{
  "encoder_arch": "swin",
  "model": "audio captioner",
  "dataset": "synthesized solo parts of chorales (CocoChorales)",
  "train_examples": 39062,
  "noise_aug": 0.01,
  "time_shift_ms": 50,
  "n_mels": 64,
  "hop_length": 320,
  "input": "log_mel",
  "spec_augment": false,
  "win_length": 400,
  "tokenizer": "word",
  "vocab_size": 56,
  "encoder_norm": "layernorm",
  "encoder_norm_position": "pre",
  "encoder_activation": "relu",
  "encoder_mlp_ratio": 4,
  "encoder_head_dim": 64,
  "encoder_fused_qkv": true,
  "encoder_bias": "none",
  "encoder_qk_norm": false,
  "encoder_layer_scale_init": 0.1,
  "encoder_parallel_block": false,
  "encoder_inner_norm": false,
  "encoder_patch_size": [4, 4],
  "encoder_conv_stem": true,
  "encoder_depths": [2, 5, 5],
  "encoder_widths": [64, 128, 256],
  "fusion": "prefix",
  "decoder_width": 256,
  "decoder_layers": 6,
  "decoder_norm": "layernorm",
  "decoder_norm_position": "pre",
  "decoder_activation": "gelu",
  "decoder_mlp_ratio": 4,
  "decoder_head_dim": 32,
  "decoder_fused_qkv": false,
  "decoder_bias": "all",
  "decoder_qk_norm": false,
  "decoder_parallel_block": false,
  "decoder_dropout": 0.1,
  "decoder_inner_norm": false,
  "decoder_positions": "rope",
  "decoder_prefix_bidirectional": true,
  "decoder_connector": "mlp",
  "decoder_tie_embeddings": true,
  "init": "kaiming_normal",
  "residual_init": "none",
  "optimizer": "adamw",
  "learning_rate": 0.0015,
  "beta1": 0.8,
  "beta2": 0.98,
  "eps": 1e-08,
  "ema_decay": 0.999,
  "max_steps": 7300,
  "batch_size": 128,
  "epochs": 23.9,
  "lr_schedule": "constant",
  "warmup_steps": 730,
  "weight_decay": 0.4
}
Rows from block 7 of the audio encoder of a small audio captioner, named by matrix and row number. Rows with one number belong to one neuron. Each number is 128 + 32 x the weight over its row's rms, rounded and kept within 0 to 255. All counts start at 0. Numbers have three digits each.
Before each neuron's rows are labels from the 100 clips, of 14976, where the neuron reaches its highest value: "responds to" is what is common among them; "band" is the frequency band that holds the peak. Only what is clearly more common there than usual is listed. The data: synthesized solo parts of chorales (CocoChorales).
# fc1: MLP up (encoder.blocks.7.mlp.fc1.weight, 1024x256), inputs 128-191
# fc2: MLP down (encoder.blocks.7.mlp.fc2.weight, 256x1024, transposed), outputs 128-191

responds to: note D3; tuba; note C#4; note A3
band: 250 to 500 Hz
fc1.312:146112112110170091143122097155136117109136132132103108098101189073112116173147077106141134175138135111125132125126085127105128144150192188154066131125113126100132053129157130105113148104130133
fc2.312:145166123104166122059140150129208206119134039152189119117158096187129165146168152141120052124106129104149130118128168143171126142116154141164097125137086091190133094126172122132096127115119096

responds to: note D3; tuba; note A3; note G3
band: 250 to 500 Hz
fc1.30:120108123099172115146079063096123148117154086151119082082109196082139165136142086161134122153159185098161122135084111107090140099117154183126077135115100107107087077086148148127068113081144182
fc2.30:166083068175117130135152110133137128083114111120115108136134085157159154084164122184151099143143187111099130161099167145125146146130153130161117193212135118183089133176130131153164103122097168

responds to: note E4; note F4; clarinet; horn
band: 250 to 500 Hz
fc1.436:131131075135130178117084111130128127125147110160137117105143198123137139180119093132121086139118162122176121102125152126132138134153145136098137055125114085129081135073132146098101102064151194
fc2.436:118120107087143127143140165105150203114117153150145164173142132106115187076136153134128183107137090124015104119101179150133125098121172133148164117119162066184102188151172119133181115140161141

responds to: note B3; cello; bassoon; note A#3
band: 1000 to 2000 Hz
fc1.583:142123063145134149124157129123104143066101158125055149148135168158149130228191153131163102100131131061165163115140137138112081092099120133082108090147095186079051120126130077164097178126138146
fc2.583:188148164179147089130168097116138026137130248152115105119135175138101054097127121159095094093095052165131145135130096107149158135104108093179196083117127241090120095182164118129100111195127148

responds to: clarinet; note E4; note D4; note F#4
band: 250 to 500 Hz
fc1.324:164120100148138108111111140159136131107127130115134139111122206083133142174118093083064069130128152139132139096137093150103131147161161126105140060154094132109107125141143131095113095072122173
fc2.324:085101122128123137092131184133166192134184221130139146122109151116134235157138117124183105135143120104164122118132127151110128085107149161109085099105163058182153213166055102145126056131154143

responds to: note D3; tuba; note A3; note A#3
band: 250 to 500 Hz
fc1.180:086103127094116148148108071142137141098144131142087130084081165151114108164157110173103099176143152119161143125068098120085154114150127176110120101121065123126097102106100143115051132104157184
fc2.180:184107118154124142143115147122198179107094066163168100081130115151124127074146196129160125127125141103100146119158127110108129173140181117155118095155144093099134050142197128087086156110093144

responds to: note A4; note E4; note B4; note G4
band: 250 to 500 Hz
fc1.714:064120110098118160201110106128112168083122117164093138132079170149113134175147127122124112163129142129156143127106125098102171082073146200121071082137093133127103102140131148141033145116159173
fc2.714:133160107138125134134008138154109209077128152121121094144090135103124135101130154123145165109132153113051147164111094134177141113116144119147237122112137080206100145140126137117150129105144095

responds to: clarinet; note D4; note D#4
band: 250 to 500 Hz
fc1.275:132109107121153130127062127135173125086112096146102106112123219098107200179127111119041066124121179136131137120143111120141132140144119112103118074161091116014110145095132152115090077061153147
fc2.275:075081121115132103155081178159177140169110136143113138070113140125228239125111094156129114119138172091182138155190125133103126114117104118105068103108123066107122195158146132131143117135154171

responds to: note D4; cello; note C#4; note B3
band: 1000 to 2000 Hz
fc1.266:077149114092150083139176130156183181135104093109167120138116180172084137183122039132152127130121154094102126121122093133066153113082174186088064152055140101139114073129204131107120160147123169
fc2.266:093132082174139096101142081102123204148076132147165112130186154115176113103160174091115165135101110145189137142104119076128102154118118123151074149124144009246160173113100113120123096134172134

responds to: note F#3; cello; note G3; note E3
band: 250 to 500 Hz
fc1.678:119109119128128147178150106111116131128174139143120150125104098148079133148153140146127114136124140116133109112130164071166104126099147104154091105064072172140099083079100119182083166101146110
fc2.678:063072147173153126184100212138099169123130109127149135177147118149216166138204082128097159121164030133165173136120162144157133130122122125126105169126142130159077116155131142125126138123156138

responds to: note C#3; bassoon; note G#3
band: 1000 to 2000 Hz
fc1.710:153107139099106126128079111076110099111159091147140099135120157086071080180120134134077080114120178095129136073137100136154150135168189094075167110154110189064101104113153106100140126050130177
fc2.710:179138142120131142169157151127100189152086087124105147152130095109170041170095126073145148148127036137048094106121109100081105145143116111121134139114100163193109150106128114126110126183071120

responds to: note E3; note B3; tuba; bassoon
band: 250 to 500 Hz
fc1.492:054145098076126141147162131164152158145111084126152150130099136170081145193136068150121077159149160064164148108093098120110179113085170169084096085074130117137118131138167142092090169121121173
fc2.492:083173066156139101098146135148128184153148140145138082112126121109119067079110163120148175107141057178087143115106120089105092129114098081144072136114114055205133197115107110124144096081110129

responds to: note D4; note C#4; note B3; instrument: bassoon
band: 1000 to 2000 Hz
fc1.361:060136097116123135123170118172182133140124090119160149118118166191106174167149054152134104192131153094150134115131123105103159134087157160066116116062112110147098116129182153082065144145147144
fc2.361:062122111144178142119100149170124192180120154101156120122102141124167063097073120128130137117123113129126139088116145181155106127126148152125099131118115028254126170120119100126125065134148106

responds to: note B3; oboe; note B4; note A#3
band: 250 to 500 Hz
fc1.342:115112102133168129147142120145185177123142112136085094090088150139045147184204127140116076151184132061183149090104117078146160111124161141116105097112098142098140126124153087133117176105104092
fc2.342:050164117116128125098041135139173135177174122147171077118087169070085116102083117156113174092125050127077145125116112165151131132133112139146129111149151162096115166097104124116091145104161101

responds to: clarinet; note E4; note A4; note G4
band: 250 to 500 Hz
fc1.4:090141123096123152181091113140099171119129118182085138134077188105126130173158105104121149150124160132136125136125092130122181054101122207127088068149109122126130112152159172142028135124159162
fc2.4:147122120123136125137038104155118223073148128149122110165145098139123143125110129120112137099123199143063144148120124140153123124141145131139255138118104070215144151147140145091120111105141074

responds to: note F#3; cello; note G#3
band: 250 to 500 Hz
fc1.152:116106138086123166172066079117136087121142134169120143055111122128114135128103121172114093206093172133193128140118116116141155127145163126142067066123059113128102081069097162127087132071164176
fc2.152:156133113141140114124103170099167174159074145123162158167132150081117149087174073119099139094112105119115158078087129106082097110136146153140129139163132105174153126146223125128137156132165102

responds to: note B3; bassoon; note A#3; note F#3
band: 1000 to 2000 Hz
fc1.308:135095105148112173105146139106136111071139157112073136163153148137121130188188161124169099114130120051142172076147146147140112121089106121082139119151113202083034140114094076144121160111166109
fc2.308:225119138108075105121143149110131035109125255146134153139116131121158046147134127163157133118121030143120116115155130125116173137118114140182224077150161202133121091130159121111109130134129183

responds to: cello; note A#3; note A3; note G#3
band: 250 to 500 Hz
fc1.647:153112110129178095129163070082105152101160023117065067151128153095091076127157137174114157091201133108118126108109131072112048122132127111091141181128143146103125070166167112168132155136091118
fc2.647:056175123162126146147109153111119166089125115103112089137107145128085083068123122118106103121158169150110123159116139093073148163141140129111066147134090028169114096166092118143140129161090102

responds to: note D3; note A3; tuba; instrument: cello
band: 250 to 500 Hz
fc1.61:146113122125155120139136062148142131119159061150109093063112222096110147135135088150131135148158182099152117157139095126084137106141182172123101114110108117086113071122167125106100155118146147
fc2.61:119129141145124085111167173144152144067096082125133165124128087174166199109161120168073130138110166069137128103144164144210161096130147116130109154109151138206147106119127093138125187116097155

responds to: note D#4; tuba; cello
band: 250 to 500 Hz
fc1.128:143113077128181087115095085129127111138081097131115055082126167132092098137096101135135138166089148142118141079101129066124093121138121121142140096127136119051141088128139154104124188106146117
fc2.128:168111141127133163117050136110110083137149198149129100137101140052215040154139165120128137118152092116062107106109125133133119085069067112128194137137159175097135139116150138118138116100154106

responds to: note C#3; cello; note G#3; note F#3
band: 250 to 500 Hz
fc1.591:163126111140174124147127097174093135124176096129081080090094189095118171127150089136107142131196170113162113157107113130118123124137155162139103107136084123107137078135167167087069150111109129
fc2.591:145142134102135123108097123082110092098135128138152150125147108113141134153162099159181129139137089080089165132160155133169160141213130134117110094092146144172162089121166103150109152141141119

responds to: note C#3; bassoon; note G#3
band: 1000 to 2000 Hz
fc1.466:133099148108130129130106125055149119098152070141142079142133172087051107167172137145098086107127148077131156049141125114162127121141159109081149153136081185091083108127157056108150124079105112
fc2.466:208084134108091130133104146102179184131128094084123188176118112168104018094139121136121107176143075126080092077114159114147099130107131152127173092102087194154145097093135113128130077092099123

responds to: note E3; tuba; note F#3; note B3
band: 250 to 500 Hz
fc1.85:101116105090116152139106087113180115143163122154186114080123159157124151165154081161144096166116162118181107107127133105151149130149191124094108130086114098140097124066165132086107109114160161
fc2.85:075153128096109137129104104134113151153109135114108107130106196158138139131117130156095107166186105162159091166099092168082109141131146113107069141130189033218073187102134141163125113084227147

responds to: note C#3; bassoon; note G#3
band: 1000 to 2000 Hz
fc1.686:177081117134130146112148126068149117106119105131134101134134175103095127194183149121099094110120126038121167039128152132168143119143115117104162132147085174095071134131139055105128112070113099
fc2.686:191130112137158136163114179109167156151128188124144140168126096063150041124114132165136170136099108125061111093112128137144136149180143135147174095132167197174140118156119104171170094133184148

responds to: note A4; note G4
band: 1000 to 2000 Hz
fc1.157:134088096130192153182150104102189133123183069165117057074107133104083109118140131147159114133181124098150140113088112045149129126099154142147102111069150099095139099110117104117139186116129102
fc2.157:123076117179094125145099157120116111171111154129173149121163139061142099163152083115127124169179030127132084124102115133161144116135157151108161135102094148122140119099147126131139149086172151

responds to: note E4; note D4; trombone; note F#4
band: 1000 to 2000 Hz
fc1.314:113042106149178156167140105092092157091137104124116109147116144154144118145131153157127101103152138104150140107076160086108088116120129121106139139123105144143037060142125117159072185122112138
fc2.314:107124106162088102139041105160116128141103136144131103109130133159179115089137196156145127155097049161125147100099146148130089123137125128139087117144136126124157129084128185136084101124107206

responds to: cello; note D#3; note D4; note C#4
band: 250 to 500 Hz
fc1.336:094125109129117131118152082150164134142157088117168118112137182178118164151146060152155138169148178095157109114126139114098147117095159151067103141080104096145082097127182155079075151151160154
fc2.336:081134091114113138128104130093150255131132041095137120189127135087153132193090156121148148113167156137141119120129140116161168149113158129170083093166157051255153148129136114127112114078109197

responds to: note F#3; bassoon; note G#3; note B3
band: 1000 to 2000 Hz
fc1.695:124129117083183077133123129100137177093103077131131107143120166093089135170143045151074090152113187097119171099138108047097115107128220166108096139101100147121108086111155131120131101067083145
fc2.695:143100091149122117120238166137183171121128138127174081116128194185139194115135134107091050109147106100097144118119156144140173134066112134144109175144144186072190189088118141131084136118069117

responds to: note E5; note F#5; violin; note D5
band: 2000 to 4000 Hz
fc1.136:136106074132192098159144129105153136109125073140088092100126138125061135193154095162126113134200206084133188131093106050077115105072132149107108077080102162025113092110134122097092163105119144
fc2.136:128113117137140166140183135158162182142140063152129164178110119169150145087134121097120112098104096122034101136124120145159171116105128085106100144167124066110107114137116135156083122184112061

responds to: clarinet; note D4; note E4
band: 250 to 500 Hz
fc1.90:151116112148150125116096130147175131103118080127124126073121212078131184160126102110060065125127168130152128111135113128130130139149134115112129045145100132056090139120140140109096079060147184
fc2.90:095117099092127127182098164181149167136139204146153144128141098112158202108096099149147110130134143117152110120176122175098155105131100129133098068146122048154149201174106125099124099124179161

responds to: note A4; note E4
band: 1000 to 2000 Hz
fc1.432:112141080117109161147108110138118135122159119180071161128101188144133101198124144109118114156104145170188122100145118120131129134140099129098126020146105123119120133130125165137033133141197179
fc2.432:155108106122161143146068101171105183111155159139148141213096137120126138138091106113151142124095134140046115114111127129123128139113121114139255135115119058189139205108131143096118098132103096

responds to: cello; note G#3; note C#4; note A3
band: 2000 to 4000 Hz
fc1.758:140094147117153073162130141086151156110146078133151072125105136085053129131117091121096124088131151137101115071130116080162098138136181096146113140085102170098114081123158116127161162073091114
fc2.758:175151110126110134127128190082128147112189149146084081170149095158082082164110143144087102169138113132079147094142152104129119073139123174120222111097154168129158112107146093096131085076133114

responds to: note A4; horn; note A#4
band: 250 to 500 Hz
fc1.721:119123120121124126156099125070133155096158121175134113134138110095104136139207128202128109141228224025150135167114117110153126103082208152087107146107112110135129138077094083152141103087081126
fc2.721:154134157096113159142126166139135150167078179135132116188110118055071125123139148158125097121119061105074139106132086124042097087168166114157192102150147132151092179095150118156143112104138154

responds to: note D4; cello; note C#4; clarinet
band: 1000 to 2000 Hz
fc1.225:075150092120123129121160128163181142147140124126163142108124192185107159215153059135150105165126154093138131108128121122115150127098182174094109095059124104140104108126190131083098169141152146
fc2.225:095130074150125076040168097157127210176115093120149129101076134155120099079151159152130128112151134177137137121103122123138115167133157130085083136142124027254158166112144177116115056152125135

responds to: cello; note F3; note F5
band: 250 to 500 Hz
fc1.577:103129113065109170144122097104163143126113138163150155104104157150089094142184108168126098135101142072154123119072119132151164059142126152119080135141102102133104134072125094171121146091129128
fc2.577:090128141121159142147129130091174146192134125102156141068089147146120111161157150112164105085136033100101113144176142133109111139100142119127013145150110007155141186135155147112150118124108093

responds to: note F#3; tuba; note G#3; note E3
band: 250 to 500 Hz
fc1.622:125125090109114132139092087121116126139117124185108115105117117144091128143112113210108132176094153121151133101125149107159099111144182124147128067082089132133130120061099113136119128095142118
fc2.622:045086157140142069212083087177094160108107137155123162131167122108129127154161130153131134192122164146159147166099125098147073096113156117122114110086122088160135156176094072143147162146133115

responds to: note B3; bassoon; note A#3; note A3
band: 1000 to 2000 Hz
fc1.322:123104087137128151113148128116115138066103178111077146153140182153141153225207148124158092114116129059145183092131144143119095108089107142065125118148076192100047135118119084151087152122135135
fc2.322:197132152140129088126175133116106033123139255132121129142123164161136038114141131146126121104083058142117140128128125122128173142111098123169227084087155213118111101170141114102118138182128146

responds to: note D3; tuba; note A3; note G3
band: 250 to 500 Hz
fc1.501:120117123103157118159115099124156157089125011150120101115106210115087145152113078163097117142157212075141141129140106102075148115135203161106120124127087110113103075108166130099063110056114192
fc2.501:160107105168140091113153149158189130135117117119117101087151138109172142139131109135110121095145156174109101111142146191179131136123071068171082130155113097156115081134144097068094156080182131

responds to: note C#3; cello; note G#3; note F#3
band: 250 to 500 Hz
fc1.685:159118119128191140161126104132127133133150071148117089075103200101113135119148092143125127107165168076152116169103084115118134127160197148152094115126116113079138052116175118106123177110114132
fc2.685:147117106147085148120128129110140056138150144127154160108174080140118138076189117178139112122117093124123122117150164109190156131192152109131093094068100133164156051117155099127078178119126110

responds to: note E3; note D#3; bassoon; note G#3
band: 250 to 500 Hz
fc1.353:094127103130123134121145093142186139146151104126169125093130199181114158185170067147165130168125180085154111126145131114114145125117184154096095137060113098132095096097179128094103161142168151
fc2.353:046135127131155135093162131142140220128110068127117134115106162139152157128131126128160145115118151154200119110135128155149145157133134149113064110127148027255116171134094133141127118118151142

responds to: note B3; note E4; note E5; instrument: clarinet
band: 1000 to 2000 Hz
fc1.196:144109082116164099139138103116122144093179093164066094129088203111080164192206112153165112129162186072133143129117113072132085120112199143099117096084081162058099104091150100157110204100131133
fc2.196:142084114144124134058124138138133063099203228102162152170125120092092088132147110116174124104136049071182119104074161147141141135110146145092168111178158170107094100134112180110116138121102097

responds to: cello; note C#3; note D3; note F#3
band: 250 to 500 Hz
fc1.376:158111106116153133161141091140135142138176047151108088072075158109100147149138085145114129130213148105151105147071112086122141136134172155139112094088117117110156106117176139100089165121126138
fc2.376:148130098150130164091094132123128052159121136094148105098157087141135106118128134127160169133167139131144101162130192166186145153186134109145113122133131171133111056131086124106132171139126137

responds to: note D4; viola; note E4
band: 2000 to 4000 Hz
fc1.169:156087128112120089137157094081126107092097083160109145108150098125051125168162109148064146134149164067083157150147127073113120096060123158143107121067076184078133080134125115123098143114122120
fc2.169:220122121104098131099085145122129119137133123124123145142137092109096082163118126133126173096104096170060126137143164141118097132127130083137197125140124155087148142115139114165126116147146134

responds to: note C#3; bassoon; note G#4
band: 1000 to 2000 Hz
fc1.19:142102139119101156127088122072140112094168117125128124140126156085070082184150152122091071115137177103158145044131107138153153130162170099079157112167084198084070111118127092121145122030135156
fc2.19:190138127106161155206129115112100197123088140089108155162123127138189081175084138107101180147106016149045081108113123089152111147154088096111150114154133166179084161091140142144138158144095144

responds to: note E5; trumpet; note F#5; instrument: flute
band: 2000 to 4000 Hz
fc1.706:128124133150124118122161092138130156102127108105085150135108143154043132151199122120086149144189149075113141153117131110111163112122124158116133150128095173085138112164164108136097176138114111
fc2.706:074147103099092134103070141127138206130096143107128138139126109144150127105117094109140124105154085065071166129118152109133171107107135132128154131131092079163121189175153099150062118125094049

responds to: note E4; note A4; clarinet; note G4
band: 250 to 500 Hz
fc1.632:090141094095112145182094118146096161119145127191072150143084176133122094196137136099116136156114136169148119117145112105129131100117110168113102060146121117138128114159143174137014143147172184
fc2.632:148109114144141131138032109168089190085166119144099104195115104144121133103108129113120139106142182137079127129114113147109139142124127124128255109143103078206151164129141147089128103122135094

responds to: note E5; note D#4; note F#4
band: 1000 to 2000 Hz
fc1.174:096054088079130113146144064118105121092111121136135138129113127163080107188132114157072090154115131100112189086075126079103123128110111138079109139102056156108099066135141158099044175121105145
fc2.174:106144134118127126137104151125093119091131133187122057151130110136111162169168197165134139088139119143160098181137126096095152189139083088100092146118141134190129110125170110126141100156159138

responds to: note B3; cello; note A#3; note C#4
band: 1000 to 2000 Hz
fc1.41:150098061153120171099145100074120114066162148113064129145155159118123123163172157123168119128175143051170153096137147135137101104100134117060148117161084179066049136088085060167135157107131133
fc2.41:187099159110091119100137158107131028123143255154159135134124140117156029125086111169127103099091024160114112129147146125136187124139123131163190084101169199100137080168158100086134118126140147

responds to: note E3; cello; note F3; note B3
band: 250 to 500 Hz
fc1.363:085137072091122131139122077133137147131126103180129141098091151158072106173158087193138113183116164075176124120113116104138143092125184140104074092079094117122116114083146121151098200109144180
fc2.363:030122123107183109125146120111109127141123126085139063062110137142134110089186104106135121149114098159156154218079142117130091123082128172087094110109155052151090214092097061120153118094198088

responds to: cello; note G3; note D#3; note G#3
band: 1000 to 2000 Hz
fc1.271:097120089074167104145132054119118165099113050163078084095096148108127131102139130231139153155149118087148122143091134064136071048089124192127083149105125099128118104126099126184093133113117131
fc2.271:215117183126140148161165121141168066143133200124113128081115158149125075104136076149109146121131066086070151109115120097119157148086125067109121119151122144064092106147137134097149137112129195

responds to: note E3; note F#3; note B3; note A3
band: 250 to 500 Hz
fc1.106:094130106102144159157128118122189150139164114145162110087111180147109133132193091166158087144121182086155120121085120109145158090105139166131084117100122094131099134080135123124111155110172126
fc2.106:075141118103107138114164153132134180125117142108135110141106120142139111158135153106127097118131095114134152121134123117124131113127126132119107120107193000225137232086111143148129072107138081

responds to: note C#3; bassoon; note G#3
band: 1000 to 2000 Hz
fc1.45:152092128117118146143107104072148110109130072135141103119132179129071082196146140140094090107111165064130166050146121126143146127151159106076150138153092175088083090131165073092133138085141131
fc2.45:154124136172138118191104143091082179150095102089106156148095106116111028138093129153104136140143123126106102101178150140091119149152193115086137146122134167184084093081108167186132110102067102

responds to: note E5; note F#5; note G4; viola
band: 1000 to 2000 Hz
fc1.258:123109137136152087172169126114137181108157093166122113111083125134083159142120117124120117136132139119121101147141147071119105108110175139151094055034103145125107106099132104186093133112120136
fc2.258:097049122146177101155129136167103138131100121173108135191148122247192131165202125128132170115155073128137152132126161138137095173132107155123140132127129160157079083109137134100121157121155097

responds to: clarinet; note D4
band: 250 to 500 Hz
fc1.388:133093137157159120131107133141171163064083063115121130097113238109133130168117128115081109117125167131134122143152114134068165118158144138154120093171113126088113120139148135112086070064151213
fc2.388:066087121102153107121072155150183183179129151136107158061144081113135218102127110144137105099144148097179159162143127140106113081112168154107017074103096000118156184166140136135124116128143136

responds to: note D4; tuba; note C4; note C#4
band: 250 to 500 Hz
fc1.203:135108100131138124109087053126117082130099107137108072070123133134112087123096127153142127171088148148150125108084129083141099144157113089135133108143132127052141098109130166100130147102176143
fc2.203:126104107112127168142077158151114087152137201171098117103142163085212081171120165169122129117161110117113111125137092133143088070092112110096166107126125163113063142169135144105141161060122095

responds to: note B3; note A3; note E3; note A4
band: 1000 to 2000 Hz
fc1.364:083104106158154202162129137140161146109132125119082123146114144157124135208187185154180100128167131059188178072102158127133153100059095163131128098160114125132071145120085116123090139101168109
fc2.364:157111167146132056128192099147108135089165219140061113147126152125128037139134115119099128121106066132133124136165144142099143170094083117148203131112158175169121151173097088123126115144163142

responds to: note D4; note C#5; note C4; note D#4
band: 1000 to 2000 Hz
fc1.395:112078116096118139124151072123077122140153150118135155155104093141138137163137117125091118148132127134118158076029150118107097142093095122076131146085060160149088111124104189144054185129109111
fc2.395:122122102128156148151100060126099095111115112114134068089120104149175145147142122135139124139118135145236142167149158154092141110114115107148155142132110104161099129140124100111131096154118135

responds to: clarinet; note E4; note D4; note F#4
band: 250 to 500 Hz
fc1.748:169122107154146113110115135141151130114144108126117124095118205072146168182122101087071071124132143129150127106141120130113132144155137121111145029144109120085114143130152141106099072081134173
fc2.748:080130123095125132130106147145170164117138243126161152122121102104158212104121075121169100125144096090128126128147139155091129105121144159128094091126102058187147179164100117136118087126145156

responds to: cello; note A#3; note B3; note A3
band: 250 to 500 Hz
fc1.716:156054130154163124153118120091059116101181113134092071151112131099112052139132175142145134083174147143137117075100141088146064151162148095138150166159145174130119082167142117149151208129134114
fc2.716:083168159135143122120159160151107168178144197118121127123131100126138088153125137105074133139181085111077117091133109098189150090173156156109067129125118091206189030147123128151116069121124159

responds to: note D3; bassoon; note A3; note G3
band: 1000 to 2000 Hz
fc1.207:119134092099195070192173152146146190123111074120143064135102151145068121134082064156108099100163142124129140074129084101086114125103196139098126128073112128128116072132176117094128114098068165
fc2.207:143147131118098114128152116120143157131183135133133098120116181123190128127134165169072145131185144131195164146132118086120081041113156164109163110139132093218112129140110071165192125100149137